From a checkpoint of a small contrastive audio-text model.
Model: 5.78M parameters, log mel input, encoder arch gmlp, encoder norm rmsnorm, encoder layers 10, encoder width 256, text encoder width 128, text encoder layers 12, text encoder norm layernorm, text encoder activation relu.
Rows from block 4 of the audio encoder of a small contrastive audio-text model, named by matrix and row number. Rows with one number belong to one neuron. Each number is 128 + 32 x the weight over its row's rms, rounded and kept within 0 to 255. All counts start at 0. Numbers have three digits each. After the name is the row's rms in percent of the matrix's.
After each neuron's rows are labels from the 100 clips, of 14976, where the neuron reaches its largest size: "strongest on" is what is common among them. Only what is clearly more common there than usual is listed. The data: read English sentences (LibriTTS-R).
# u: gMLP up (value half) (encoder.blocks.4.mixer.u.weight, 336x256), inputs 128-255
# v: gMLP up (gate half) (encoder.blocks.4.mixer.v.weight, 336x256), inputs 128-255
# out: gMLP down (encoder.blocks.4.mixer.out.weight, 256x336, transposed), outputs 128-255

u.25 127:099135092153136100144139067143147159096203159140057128111058116128163099074103145159134139152135150132145083085161170127024160154145170107146151154120113119116172147124163146118159225086155094110144155129106141138168157116132103125078152141090131108114122131130139113168072146184104132091116217133126175113094116146150122052069091129134165151148107145189105106139077139161087132131096
v.25 095:118142112085182069154076146152085154146082128175067141172090111113124107074119138159155114161128150100147127127139222121147160101129126147117160137124107114111171165117136096150115217114085142190135145163088050089139089119164121140148130184124131140055169110153166145129104138105123171108092183072137150116173151144115129111136159152098139152176163093104113104131132132097201158100073
out.25 097:118167173103140179141170180094165158116090206102120185119128071123150097090156115175151110153123087140131164118105120088101137105121174106175126184173120147120175118160117146128111099149150175063110125103116113111048208184125187196160149130111078144140080117147126086129153114149170127106167068125168171139097126135102121116154171095087128151099142125198145116128083151133120090164128
strongest on: the word "you"

u.99 089:134144124124084089102137168154129175144134156070089139099149152168157126138132195146156134157101123147150103137177134120181136113118154139085117088122141102148151067135150130096155081118141116156056156097140090161137126122168116121130202186110150112150159060130139068125192171136146125115124161116089114188082126147119121047136138130114126158081132115110108159127125138136137133097129
v.99 093:095099144120142120109165170142141103163079158148140193106140169110118150104098138109093135117143134099110127105113119130134155114066080175199151126113081145152103175124074160136116088066100106146169078114101155150143131101132129072086083180092099147055121170160175121161115123073160086068143124129160140122099160146087129105137118138169099110113139083152108165148108133081170156136141
out.99 094:124110089116176150161079101037144132156216156194153170063149191115104150112116154234143146106187183136089152159128119191112125149124063130161106130157174090133113083153083211070136142131174109137162116104104149088143165132100122064126094145152126122166148123145141137108106136154135100178110092146110140154124125157130103147128120100127125154123156114138147187075098100096153101160136
strongest on: the word "with"

u.2 103:114144133058173115122099161146128159181163081092098106115186132171145128104143126110145126059120077110164168133141121123136168118129193134153172093094069136134072113108100124075142108134118111166143165138188159091059098098084114161102112186083185120130165122153145124093190098145114107132065134119088098153087126150105121108069125122107145143079100107095046126120101106112136123084120
v.2 113:185109110222140137128118136136111144140135079188134146137121137179153133131079098121141085147133117158143100122140040115195196128157172160113109105093102090115153105150129167152084137077140173205126119129105127166145147107075152114166157106162108135108154121157104108130146099120151093124131124119150150117124179111140137154173119141068126122141185147124149100133107079146114145114145
out.2 109:115125096077115140137118195124177194114092159137110090167153125125129113167179109163129142115114145158092161135129134138107098104055193129113175136123099115187138146135133126173181044131058138104091139106146120147120145064136134148157139153211165134184078158085116118113122114159100133112074155100114118105138102137126136179051165142116115096071153122079056185166125142125135129104196
strongest on: voice: female

u.271 125:108218134114132073121176134115160172135145123093097113108124115138143137125168153152141089109160132171044146134130172162173096130128181111108122146210210112163176135191127131106140101094065089094166112103093093134161066164111162135110096126187136115126156139111160089173113176156136097113165160123099139116103151114140198059088136142165206123111138168166092165155071094092162097162110
v.271 109:100072113103102090205135111111141175173238134092154100182143115132113186158102083078121144121101118094203167118135162121174082130122101147133111120082117089099040177150159151148114108147108074138158098169101096135148111088140065122127127074145097057107133196099165123121148138114118078161126153072089106156169084086093166066148119089111097154064117137131125104161106085132146136156160
out.271 114:174061074198126123137075103130084089128142109179125165106140142138170184169152134143082157094187118132126120144116109152083184158106155126118177106140147188149157105128112121139136131102168089122141103133196178143167133139124069144101078127177093109187104062154123133134136148146153099154063137160096159127107201077094112132131162142183179115131090140191120105141172047112119113139095
strongest on: the word "said"

u.235 109:148136128121147132106177132115138117069112142127158088200103149135139073161091104157105148132196188074135140123154079117121121174148115105201143092098111091115157150120097095120088206132110116127122117116119110127168148121094054160138148101174105078140109138060175109121167150134156188121171102138138138102172133161083042166126166133100140116134125110083130118119107153165098156131139
v.235 103:108081107204131130118154132155134117070151123132160139125175177170203096122094124166106116140111097111130135111111131110116128105120132143081088116107152134146119080154155151131166152113120113167116119142186144148081154116108145139103140146157109109196188127163123119115171093041154116091094123151108136099189195081154122079128113135117096085185103175129138071077168129127127182130139
out.235 106:121162130113132106147125116137187138193137132107102120148100157104037104082138127094113216137136113191155112144068148069127135144113062116131140165116106134160073079166112154113103127095150104142159155138164100110100073130141151110133134115109152123107135142090179120095100084125176152170125153086158117163133095107100113101138114214127132100085100107131160136115097093140089154155069
strongest on: the word "he"

u.277 101:141088196130095102137169101074154099117117154120131122135175182184147188103138123108085152133159155122107179129113095131129108077147156159104123102065133109125116171110124084162160147153124140159140171142054125157116111090110190130121176099099143129130137138132111153154130146122182117137216070217114119137185153113140110143082157111098109134091108089160060104150126103127132104069187
v.277 106:089110162147136097086100091155136073146123155168079092122196154085096128080102114097153087128124176126089125130149100166093154119083148116185114130148129122172157126145120114100153081121138120121166104174134160121105062136172166107064099141129114156187105172132138102117121136093138121157139128190120119124117170137094117124170150133146083113159092133115090053130128095111097132133114
out.277 108:126131174056124091090159142146138138169115122069119141112139114163077138196155131119103075070081110101159075128126107104150193166127098147172147144141138192103162129161151148141192180135150117123121116129139144156164114159096110113065144157133122172116104103082091096096129098127100072101065118073116133133140144169073164159092089101160102095132168177153133130037093024084096160146113
strongest on: the word "the"

u.146 100:136104096106113152090170145164128104134111166134066028150140126100097137068146084128136187149093170152161082107105166116146127173111135137180052078117133045153101148152081099092159132163153117135123122162125119147145145084145087134166135098087130161179090102131182108090134144108166161075129160106167103125145089136119158163100107102136125101107073075116115065141151052121079124123139
v.146 101:096148199143128138127130107118095145103143156160156102074142119136136141153141147132089145106102111173150113143097087130136126127135172106144134126077116126106100106124118079202110113102153164089105100110133112205102102113104118135108097120171140133126097166059112075126119125065136150120114097132100134149125168094128166145176136127147171144094111098172095162101111085113139106107101
out.146 105:123182158109109196148169149149146138126097093154158158117058094108145108066160105148153133117147187163112131062194167125133098094124163195127083107161101131056100111122151126138075097118111134171135162122155106137220129146115142128108126090161114066115107138081158126121173176109111171110126129133095172140127101181121164109134103112065096106125111093115115116146110176135076145134058
strongest on: the word "she"

u.335 129:095099128137163077135126185128109157125079097127136147106142151087088112159133108183134130150141119153107157110079086115134094127121180094137154133132131129114067142170108138144106098129140196137125134138141143116136046138161199117109092146130139141128175141202139122101147165186126093127156098128086137149096176171130152120128075121169177113135175102145124164143143107173141139154128
v.335 106:116102114077055107150148159088176102126143145111109045086158142197150107123049085066145167091121116087100097103185176115153135118131143136123106083072191104095134082134106151176105153108117112156147168159112103170208124198117154140197139186084116153107144126170166069122195085130070145131136134139147143170111099148117129052152157092172154198190092112117114128143173082148121074070179
out.335 115:098112126161106205120178154141119110102126075139131165142121109139147126115148102107144085192106121147137098110030119145156160152087127118108158136169126140142165136111078091074185126097126143085119085060113119153085154132156126090115143184172129146161104081129084102098062135114171201116090143124138157109086173126147154098130121109091153117135120166112136128136126154126126056195143
strongest on: the word "said"

u.299 093:173108147162105119083121126086138135065083126131131152080202111094162081168099060058119167107129152170108169172128147083087184127135137140097082103200174106139085086145137152168171123049142153134084094094098154113086140132130051063144107128110149110120066088093099106175122095154112225111068167082136106149087089116130150065113136123108091180109154165156129098117163134127070157143104
v.299 096:098194138144128158125107126131162139108142139195106145159119136149189051121169101109157152129150118169131165133145163208121128214167103071087135114134114122128136136125176079158136074128090126088094095172129151097177168172141101147131145118156156136141091149164161156139220097163129069151125126160220135100104146138142160149105090119075137155114110123113127119149150139121155133164082
out.299 102:084164108097091155132140085133094114163113140167085124144119127139073144149098128143206111124103162089147098124168091073131169140118073128095160121087129092146175115138114081071146127112156147174153148174113138170168179148121171151095151178120119159131109111147135186158108110101098188146104080164125111164113183100175108147164145123161111142113130141142147131035131140097135119139151
strongest on: the word "was"

u.97 136:090122206128110096083151134091117128068094135126124149105127165145109170151140143143160155167153074071086118081115142153108100116048129115099071202109097073128105157149196103135083163126150152164123099092185086115106154118100131120076113106107182159183136111181105129088135095123146108119156148115123094115080159131114196107137110145118204075111131159149157104154105124170101117156166
v.97 096:163136131071132157142105138114147172157073086111101156127134076153081110113152122114150158109157167122095085132162078117158169154152105169117126165114109127143135132128113094182098126102073115181118086124121178125137165123113039141122113093121148177083130122067060081117163145128148116117099088089094157119079148110087163105140108144111140176143122163147095084123137228165153122155154
out.97 109:080137075148126128057128085157102104137107082145116183148079140112170106120117122159114125204052124122129156113126117136114091193153097130171106128168147177118142139092093187100145122122189152090154167123109108132111114158115155100122146165131107152111135132118180125122154084152135101111226140156159166185149113096152086171135191152145134104103141108130133188126108098113156140093126
strongest on: the word "is"; the word "his"

u.274 083:113129152152085074137087095109114161135141081132153119126141183082031109129128081136171119125087155084099124159106133153118130208136109148096138088110119079122049139097179142138118168079110168170078103168130142128152123184098117160112149079113101084136108094119128090212097128088135108121146120129114185073112121108128116137133082075098148123101102067088130129100165158090132182172095
v.274 090:157114162151169121100144186128097133181116135096090137133117127146115185110114108098155084144128093142107117121142160118089102120132154090098154134147143147148091100134150106180187082128171050092161122064159101183155103075164102132159078150135092149178111163146136177106126109159081102096117157138099112186160157109112142095150169124115080130143155128127087132171154135147117120111160
out.274 086:123098100160193120078148129103160073137106074165122129157127108136141104165126123133144143101136127130145119096157149086135105172119098087162102153150135181140129085099115146195129124175189104138166109164167149081109132108121129122167185095197150199168122114139123120124112122128102133161131133092175122139172094128161084152112139111104126160101171133109144166116140104162119128099120
strongest on: voice: male

u.267 097:134137130111054111153113108121154148135110101141097124104157147148153102136160123162162127071135071044104151086077131115187153133164123121140090157127189106096133139078116096104128139109134062131142139112145082083143149135113071095121120137170148097095158079146092162137178115137088104122100084149108072146091118122120125110109120139148115170161117130153082106122144217155145092130087
v.267 102:087107147165079127131207132119064137107161173109068136180121141146161145065204126095173163152130169147150166145140081183112137123066118153080077120168105146161166122118101157090136130112213110102121122141098134147117110109063101160117091091110123146099150066115157118152128172037179153135132139145163142121123138126115075127114142102133131139164151088159143095067121142095143149114128
out.267 100:165141088138179140118126142082122102098126185131120148164132134128040172137157165135128169123122128125142117097169138126096109076085109133130209115130135143116147085084117183071183098123100186098181140074151114120138126150113130119115111111092144172114120169184131069118114191148212137091130096152066137119163100118104159129126160143118113150143198158105158140157088043095119137138151
strongest on: the word "as"

u.96 096:121089128148187103174081134113157152094114137117151095148088026116097087141102120104135142154130088136128110133159174117124181147150139166164123145157096121127095124125208194111123070111144086082128133110124136130090122113135117190163138120107120165157176186125117166166149141173132106092146132098075140126087111175139138119165130116100133090083116086123123180130124130134116144072130
v.96 102:115080096132060089158097119143106046090090116104086137179138135144129134165072095126108109152176136133135111116121052065150109094138133098137117062146146169089102145082160102136080083103110144089093128133067116165177157149116041121101111143191127152119140135135137168134104159115171083142168145134114103141106113117111138132092122094133118155161131118178113163116167183094139117136132
out.96 101:052150071100157145094131098166128120149179106074085059112091159162106139149122154160099110123100148169215120122129161145190109137110139143097054138170170092090152149134129116146160149147090054140107171118090108092177111111109147146153137174146099158067158125089134079147095118064124167078148133093099166096116146133147075143072145115040070119117174124099142136147105159121211119129114
strongest on: the word "is"

u.212 094:135150086116107209097135119164135113148145095125101107123141067085124130089074140089161121150181076124092102168101141066135105133136156106129123071050083147140130117142099130091104149196169060173121165136145148100086125094121138114113094133155131060095133183097144087109126105128143134114151119123121138217116100148122094120125180161106142074137111143119187110097156186159095140099082
v.212 085:141072144142137152086067161118125182104118115155125132152127140112146108095173092100132145121122170066071094089123177133054106053129128125147124112131162088104041099179194143075064102167105176177139128138166138134142121121087094139129168088079124149140143115102077165037097091166139135210110155167142128131124154115147129089150098144092083109142138199120090124112164073117180117127099
out.212 100:142116092133151157167140088089164151090116175110124141045095142166066123093138096083164188150097120080152093164116147143118149140167132115114150096178170127152091121158166141202132103113119123115138136173089097140156133133127152148117087096122149121122157102240119122082134162102116168095122100136118105124126098158145137104176144129116159135142132107120065085100118103094138128140112
strongest on: the word "she"

u.104 131:124094153178104140082105159111111178084139088089113184157149083110163142147097128089127076155089101147146073159129147141139125185136117111154133091165137154148110106126146139096114145155144073157123092079194085131101163191090056122146105139183136130162092120124132124079100139113130174126167120139121097191171195140184169144147127085179125123161119114166088116153095140128136111129136
v.104 104:127098154063136125182117106125146142138152209085121126116058151165074104111115094115121129127152123111161095094159202113099092079156071090120075146091070084129107150152159100181125136074131107157132148142139093079150129117124121134167122143135149111088180173099127151148145145165111113127124096096102137075188111088092155088151109147099134179110132118068143104079092130135164125112160
out.104 118:091103081166138145112135089093096150181179149083078115147102119130158106118090124146079164071151158101103190130143162187178135124131124158184124152145123192123136141158090130167119141131098162126120127134083091122165141086183156115141161117132078167105180149134102176094159087135132129127113146167189137126064120148123113132120112151101128082108137138133137179151139053124145159084129
strongest on: the word "said"

u.65 115:096134135162119113138183174089140090100118123174088079175118109101106127116107118170146142161202144109102112104128133104131119110131114122134124089164162060162125071101094115161077167085101097114118112155182169057125077131132109159119175133096127118155146154161103118175104138110106142164082091102145118151130106126136115133095166134142175102095175102083125082122188114121122133122070
v.65 116:115252152107120102073130165159102120159113145091149137140145091106131122119127127170136114157054117075090128155074130149197146137160135122122134131097132145157108129183116084150162152117111126109155118154142178132107140093145148127113143104096126178127140114082149078161103155191136183105192128141172173114100158077133133118148140057110133176094093103092217153149186145108097109169157
out.65 111:153112204100130139159142122118115141123158108106181149146107129131131086085149046098112112151145155104146149105143119156173134117116160142145162168117142147103184157136205158150094073101191088061143184093193106169112140193153214161134077112131122073171134112114140112124141121111129123089114109089074129089146085157148149027088171146199088153140142104138124152146140165125049169124140
strongest on: the word "you"

u.334 092:095123093109170161077065056082187103149109156064117134160105089137085187153085125072119135107116077147141108159126131170149154159152179159099117071148126086114123148139108161150093120113066067157129153107127143109117158134093136177122107094086077171094141180151108132125107157143181131118136127104154110102111117139103129123172113115157182071130063134131108125145089180095157187116151
v.334 091:158120130168143055092096066086140169114090153155090098127106122107145129132140158102115159081081127153124086125114115177099073102087099096102140104135152144183114085139176108100160087178125135132130064080126095144108093135134135094113124113140151151206169091134134119122140126150067121113147143112114105122116132191163143070107128100100169128132165091149164127118140111195151178106122
out.334 094:153138180162139121169154130138123136114164087131098131135146141092120128215119119141150099125106167103144071143096177095109131144107149127112104163144123132197166148157138059105083194143127129083124151098108099151066112203123083127179107173150129143144115075100143172132128087155059199101130145152072108146115137165157079141144146140122111159160134125160076107092166126103090125153075
strongest on: voice: male; the word "you"

u.46 116:110121104146119095115100150105129088148075100149113133223089168091126107084112096118105037125123195201136079148132152085113158077171087132105087066125083140085154098145180141130121191070153187103113154079195172145133107139144130104182132132194154083124122051162119133136118102140137136153154082164106137105134168078159136126189183144102090097114095151116166169145156199180107177156161
v.46 102:119103085101118115089161176086160107129112137109117151123124157088196112155099104056125149137163159165071130135088148103140135152124092126080131121124154152114090167097181122152130140087151135141173083100129098095103162126192160158092138135093080109152105117102185102132086168158126142122178137144077139111146175113053085120050180131106169098096137130140100134159145163108237134139105
out.46 106:153124217115152171092146120149144121098121115148147105134156110139152108178117107116115132109088146163163145154130140123221125119094118216169153132133156098165036109130149169140128132059104090123097150089162111154112128146111191191154110088114153094163061086152114153145129138112156132148088114119168108193113152114110098151094117098135171131117157089189174075180094128125132138149165
strongest on: the word "you"

u.119 089:186139117133146130120129122161125127148210115115114119120148087163086085100131099165123135155144070154146081108148154092080114078176176142093105194154165110173107070136121102173147102122111117100130183162151112171151142051131112147152114150150108141135128140076165149133130118113150093108151103094108138134144119128125155098196130138108102140134153074131101136104097148143155107155155
v.119 109:177123091130132112106128100158164190074133103097131131113087132064128119121109095165158130136122118063140156111124135203085053117111128129119166119114191138215121145193079141173087096151159144129150138118128122122155163177099207106144093111099128098067101115095104133114043149172149128112118104117145168123099095097161144139141089109122171104080207064138138123121171096083142137137083
out.119 096:149069140068131087150058136133099160066083133099151078071155143112161173083115084141114141165129147080129113149136151114115108116114072154084141131185124065076091179112200182104124150147090071157153110109180121158118127160192147108124193140112153061174156140144120149149131176064150147145144148104132078110092150149161111160114047105152129137158141170157125120118090132123194092097139
strongest on: voice: female