Rows from block 2 of the text encoder of a small contrastive audio-text model, named by matrix and row number. Rows with one number belong to one neuron. Each number is 128 + 32 x the weight over its row's rms, rounded and kept within 0 to 255. All counts start at 0. Numbers have three digits each.
Before each neuron's rows are labels from the 100 texts, of 14976, where the neuron reaches its highest value: "tokens" is the input token at the peak. Only what is clearly more common there than usual is listed. The data: read English sentences (LibriTTS-R). In brackets: how many of the 100.
# fc1: MLP up (text_encoder.blocks.2.mlp.fc1.weight, 256x128), inputs 0-127
# fc2: MLP down (text_encoder.blocks.2.mlp.fc2.weight, 128x256, transposed), outputs 0-127

tokens: "his" (15); "suppose" (8); "she" (8)
fc1.113:169101071124123074145126148136125174156157151114150102156136085191148096165063127120165114122149151108122179095096123102135116172123086096157126166111142178079117064101091139158098104089117207143123134118175153135170118071074102122124093120071152102180121126132116113085171168080105161126109090064138108140095055193141091115140107130160177165107151147166126190107132164119090130139112
fc2.113:117152194113107125144082088148184101137136094165123096176157114136127112141123080122092112115186128181150140162159096066135118102153143202136136128141150128166112200129155100108200098083117113116163144106025120074076163137147156173172133092136145139080106147145177153180140087184081096128131113127109149108092077105124125116119090135121148133147109152137086155113065161144174163101159

tokens: "was" (20); "all" (15); "more" (9)
fc1.207:157140111065078094095142059115123125135129128125126171087147153108085159126109177134164121135147144127073215166125078110129108139114121139144172092124096181131147126158130172161129125167154131152100160153163144101150072196080169130122115083064064137139115179132134143100093082098144127168203120114107129124136083121080082129193213163141130144124086093118160145133152105153092173136133
fc2.207:097065141167167093168097130126050099160131148083174117134089060095143120123135098120067068131101100145154159125130122090198163080138120126133101122162069174143108104093082118080081110159103139123126047123153166157098186105102092105142080142112194175106115144126116102139136131126125130142080120116144162124159133158140167135103089118125164174157163179080115128074116113105148160071154

tokens: "you" (67); "he" (18)
fc1.75:141121196130095104061159149102125071146136120169167082072110117096101104141091082102165164087118111121099117111097103149090137185134097166134083143140146094088098116133134148090134122111100143156141138124168209113119150165079169164103073115124181161118117106151103163151140094140101151130183137171100090139145222155145140142117143101113136199144196145194082078146153138108079097137124
fc2.75:160170080106120120069118157134127122085072137111081134161136128155117117114165119120137097136112099175105156079097132135098158090194133087084160134096209093109145121095110110219122164122116131183106162132083071189127186072108114172111142110130134154081118093107133157123141098135177132161105149136125170116126129124153146065119145084107090152114173141108155159042128060152111140166166

tokens: "was" (36); "is" (23); "<end>" (14)
fc1.239:120077141144085130141169160104131154105152123159129104149124124096186174133116095145126138119151133148165161117159117088194056092038095135123171145130079116134126190164160154215065132113184118138123177163141121091152102108084119131079154128114158093194130141139118157106091104170123148137090136119150161153165107190147038112116175142168130132127171143141074161110123072107131135108121
fc2.239:101144097150119134121097103142132152105092109137099177152118144117159121120117160095099124122136126154110182118130102136117069133110076135116148154114092137088176171136030128069137109181171193193189110139097139158089172111103153096162145110122117132137117176121114090127126097148143156209130129106054175140139096093170125123216102126028151116102091124106165141108175163127099155117127

tokens: "you" (62); "he" (33)
fc1.52:166128106120134159191095159169067136139143164113090104150120090139058106075176086116143151122163086217157127135106113139121142129162064121138148135140099086120105074135100142155116140110182101165115113102106073198163161111125152114140226141123110153067169098148116150152107128107123129169174143156141118100148199102097067158169180068142137138101131122093124113110141082149141137113156
fc2.52:092162071179138079098165149092113129135128086138141128190102153114141110092142120082145144130100125052139079102192114153128065180128116136122127122091148117147160180060117148120130107128146129097137141127139161083095103090140113160184119100141125130160096131120121193138066144188130098110172080103118177149062168086129160138095097131119118187151098141138155170179120115122143236111120

tokens: "all" (12); "whole" (7)
fc1.9:150160108110154112163162158153142153109077112173106116132186150182088090054157129118171122158133180107151138156083098088153160093089132122168058182097115180103137108156100131176125181205149129107145100146119160146108198127121173114110209126125118170092130160113129121192120107139129218121120096114143061106139146097103112120114159140145142105083081140122156170125156116178137138112120
fc2.9:149148087182159135121164116131089129133118122137172149121160153153172217152167136101041168158130111140125155133133154094126114130136109064098184071115228146131135146128160139154092132100123095134093200090133061142150105153150179106157051108149117107099081135085098129066136137146128140160104105134116139166122140148137176108133114125168131148154157084155129116098074165155096136094195

tokens: "he" (66); "you" (23)
fc1.49:153163159107123109138187190181181152135123119128112150123115122172127212093154088139176121158135105172132147185176150120105144132161111095123092131090106110147107123121101102182108137083150111102094125095154124171135093122109173147053098067126110122078168157157179175161130124132126178069114151108101152157084157111099110068117108134145079157098130231089104091141131153098150153141171
fc2.49:135155091143101148080110121133062130095108159134119133167122105092136151098129125104109082143113074122152088133127129129130090072160114201112099146134053121102159116134113148104113156099166110117103114073164108088112114101184107089119152106115147128090109168113111106078113152154114111129146100153099144043154196120140158168063233146217171080192110124122127160140121117152114165088138

tokens: "you" (45); "he" (31); "she" (10); "see" (10)
fc1.103:108117137151153123149079146125079144095111179155120120115012159101111136127084143179181136138180113098175107185100066092120134097143159091086101125187107132125134158113097129117150142101117112161177115160236178126161159126151097061144141094140128157115114138118069135155134127164133180179124125160155111124094170149165099124141150134174134167142176067105141076115160120111096130141111
fc2.103:145091113157091082114106123117132117133140164124118158128104084131047143116104119114139104138096112081129134099095141126096100078171096160162150079115099176101093119130135090141084102162184097083130105169063131158077108162148166090129133170119121101126166137150137113089118134127182094097125092099112072086143099139163154097131184057133145100066173120085117094199180141129121056103054

tokens: "he" (27); "his" (17); "you" (12); "people" (7)
fc1.72:120085119145103079129114135048145157154081101164136135117117154125159159173099148140140130101089095082064088149114133137142129139076138063133139147142083107114111109131142112145125094039106132210112097108158177071137132183086133099081101098100124168113127155110073077100146129129160104145122200153178139185087117137175122102115148157086072177126130128163119121109107173174135072129163
fc2.72:156104135110140142072121149146142167054119148092142141136133078087071145074162082087125150130140106145142099097097133084124107126151077151085098118149163143099079109144091136121118131159166148061071099092165097131140155185187125095164151154159145134137145109152128177109106120116078108136173117091084158112052163128143161097151141102140078124125130186136114097107195031126093101113184

tokens: "his" (32); "this" (21); "even" (15); "is" (9)
fc1.14:149152113174133101119096108158119060148193134153134107172118110166155128168108165106183110058139131104113088120153133130106114179129151103070112156136106143121110148128087130087093129119135208169089167132141093113154105097080155154133086138073151180106164126135142144086151094139141130142059076137120141123198186171108194132121131134213196115109085093135106150152128143148064153146103
fc2.14:167091112159132122144118085114111093122133073131117107119160162132159147106095106177095127126136117159134163077171157126104106164122126117158125090129118149097126126132142197145126048104100103167121129088080116107169145111126167146193111112151047158151140178076178095125130127080104060148051093094164113166150103170122115054150098168154143121078083163155145157172091151113170130077176

tokens: "he" (89); "you" (9)
fc1.77:140146113127154153112129089233107118158060144140171113192140085135172188087130183172134127148140120156106101111117118096114109158108131099108108152129111122092160113115134170084096120111107218167059130121096080153128095124102128130078141118111148155085115123100118104104136127094076135108051102126145184128083182152120142204134113150118097139049137184156125116141115135144081166158155
fc2.77:100116146098066157168082161183117087086079153113090136128141095158111134137120146058114153035144166149131103134152139132135110110113116196144170103137144142105127138103075073102088133097116102079129108126138166104149141068185169146124073128149133072107141144178143124125141131198122170131112175112136199121127069111105152138138180118094086140159104080159200106131123142168176161091124

tokens: "all" (42); "ah" (26); "oh" (21)
fc1.187:083147126052149131134096120176134134152082144130106159143147185130122145126142157095107079116125137126127114158126083060162121193106084129098190159088118141165097124135109154081200146070128160108117120139073073104102095100135089063182100124116095151105122164127190119100111143139226168111164125097153140115127145154108124105143113086119129152220143146194149155142126088106103110104104
fc2.187:157150088179047128137177149063071191092149103171170078180128150112166118183098145167112138136077150100179172176134148095195117126138134153163122106134134113120158106134130120137121131191158132125109168113164181118153159128121128174103171173103146083163110139100066167133111124109178117122120134102193136149145151119089147182086129122167134150109083182080182130138146161127157163134157

tokens: "you" (27); "these" (22); "even" (15); "he" (15)
fc1.194:167122123174137130120132116134169118146111119116063124113086117172198141127097136164162113127109134094099112063112178064097073166121056165147096155113118066111130104132166112138126090134153109133102160177181124072180135137106135159059151091152103173164096093145137147102120146079158142110121113107091095141088162131095152094161114094066165157114203158205159068125134147099121140110138
fc2.194:189132175057089120140166155146176194149129168108186103096127097166110151106104131103138114086139103171188161136159132115157117128131142189112151148080203101158165171114117125094116104102111132144094107121120069177106133127079155130132116112083117153049132111138165165102150137132113130111198158128154137153115154076123158142187125081124053058109120143164100089134096102116128141184163

tokens: "his" (18); "was" (16); "is" (14); "business" (8)
fc1.142:098100092157093103122110164154137112134079108115093153134170200123177155126125098072128108110175089180158121162099114149184134118122081159100158135162084154097140134161134122116104180172077098125124165109153203100114117164141099161111127186194132144156144130117091224124086118105093125121102152174113142092143103166197086151153124120103117184125154173156068089098073152149138105114123
fc2.142:132112142098139203108121122107190144090108218182137149147131074121142118061151124115144146165164150107151110127161071131073068139178131085112163182117094142139103178105127145125091115105153095097117060112083108204096118128103101155148141093091094106105093096081158178076111122104100155134133080135140120169119089194119126148138136155131131075095127189093179098108133109090144140104117

tokens: "all" (17); "well" (9); "life" (8); "more" (7)
fc1.91:124169125111143081132157118127097105115085149163094164136121096133090094103096163090106195144109139155107174196162095141131138189111105072112144127100151204103172094146089107123134123131118147111114132083138118080137111126144096103139119089084136134079136106160087172141155149067149187198088082152172158136173096107056150169129094172090131183151115140094172205142119165155123102103151
fc2.91:178157130105109156154120103149115134114162213170126141115024121136141138155100174127206117152156168125089143149135056143127142124164112132127123179171126155141115107150108133163115078167137167168172144160159140140142087100185176090128145123074166137105095186087149111146177110141094179082155139158104072144131117125154154094187170109107135166208119109187145119148155144099136135129142

tokens: "all" (13); "gone" (8); "letter" (7); "are" (7)
fc1.109:110128080075118138118197159141102100100095114089150154083144157132116106103069169065109096123164114113131096155117181144162163169111148151146146193135172112125168149145135153117117134120084128119124082159117175077127128177145141118125102167108081146081136162145184151135142117150203164178149073188200105084067144145087120114096098184126103142120086184162149137133085133161130113070133
fc2.109:120124140088106140117126112095155166154136091178098184144166205171109096147182160083164166160147111142124139135137133144042148127190129107136132169142087143123083151138137167104157099169148153155106156094140104176093159116122132110162138111132062145128125111086129186157135150097182143164114098106066149148120129172132133067110124087174076150118165111041093046122122117070135157111136

tokens: "was" (19); "is" (17)
fc1.86:118105077133129129131148102140079172048073193130145160138136152174120120069153119106161125142175117115137044081144199171114118118136110125096119042099170103139077124118101125171111113136172184120149122107091150160133086080136114093107138161138127117101109102086163126094162109108148184104177142117088161139106076114098070082120160170151136105084097153174123102140169125183124163135096
fc2.86:091125062093114051158119177127145113234100116113076099146075174094071117073129139126118058084117125138123138129087106078167085133166188187112115135168059169157142106143177115085139151203150153144123124103171141144126128187126120127145151100128102120125120156159096153127094136104169168142109102165139158119145105093127148094109109114167081133098133141089126108109135095117119083082108

tokens: "was" (24); "business" (13); "mrs" (13); "his" (8)
fc1.197:164104119146080108132101153127167115166115134121159122121127090099154087103162084162099056153129142173086106082132011143145103160160116109088154141167170159183118084198211192076096149096150157119096101117094161133133134178128132109125093089174145140162174098110127105135149151065112170131132120130117132162127092138153139144124194102134116085171153141152169105107152169168140140105111
fc2.197:154192138158076123166141074149138094061138142124103165108148168160215138092088061112117182184112126138072176142064110138160023106095150090101121127104117096157138171127150130126083172109113122153123133078157164148142128178161116102115147103096137064091127114108155129128172144113143136063096150112140120162119126132146130148127099173090181144163111114120151134160187137136120105107079

tokens: "was" (93)
fc1.141:124109080132091121098099140134133130147135161135107162134086139073221124146195145127140027072139191115086172122115101158096066102154150111147150120085114124151094119155179160068104116130163096098095127100097156170174109171158194154115101113122145152099154126108118107128140135045132180122181161119136085141096102141161133148102123099104083114137151175163177120144139125159182164108145
fc2.141:127117190133133106152111129123169134131168180181130129130197129128166130098131105100126170155152026091101140088117071126158139141122103082151095139116118129101173131089112134163107222128148116160124131120117161119103139142106114130141114108140150058103220116128075144115128068141152157151094103156076142188157123140076099139091140120126101125096092079174090165171184115124087124135057

tokens: "all" (40)
fc1.248:158096098087132115135143116137081095139143170116174117159101133119124148106179113104138169121098144114146167126133127140157180157126119138194129148127170036120097133117127153180121103085059087159120146059166171134153151089133144098128123068096123092137143151119074123067181165146120173091085169167065166187114126184142147110148140173168064128174164171162116121095175143105164128141144
fc2.248:099140093123076192110141116111054144127180096157100137135164118102138135086109169105146100121171185203129133109097160109117141145124087158098135171125153226117135115144098101092149116162126122105132134104052128095123118139137135081096140203136108206128115101089186158152058061099127129126133093109146072157153120125117175147157144141068156136133123097154176153119135118131124203111143

tokens: "he" (39); "you" (23)
fc1.169:196163167188131061146100182157126139130089094126158141158145143094140101120135049149175127104139122098145107119085136114101122122145152192172184139140113157108095109152155103087143145143174131107105196109171124155081154137128176174103155131121112164092146180131094146117132096084163213113144146166154071147131122111153122115165104129082141138121124118156160062076094047130122089103177
fc2.169:125128122134150109132129067089139107132156230175180132097100061080086155040141090161135188151150082135129161165095117109114113103122091143106089156096134104188125093105149169147104119165057061134140176124077173162182159088149132114107118131143139139138116142076151134128096160095125123178170133078166119117124148121178108190155132135136178093081126113150120142136118124125167101143157

tokens: "all" (26); "how" (13); "i" (8)
fc1.23:105101057138104072149097138174133091046141157199171119148104160082137103161170120131110077118130097076149156120061093125100204162079116095140152146182128100183109121125079140136068096101119147090109136106134091087132163115122149136161095107126105087123166159162148102126071114146145113142108145063084098135078137142134163129154132168172132116149188158144119158115172159123183150104157
fc2.23:140160158105123126124137177123137127145088179168080138095115163199129137132111172159142125140147122133087137133163122122150113088152079031157123122111125141075116130140167075158163136132182158179150023135074104131094118135166066093109129177170163158077099171117112162132127127137171119087096092130118094149084177071158152141129059170156113165147151092141124148153148079125111128126170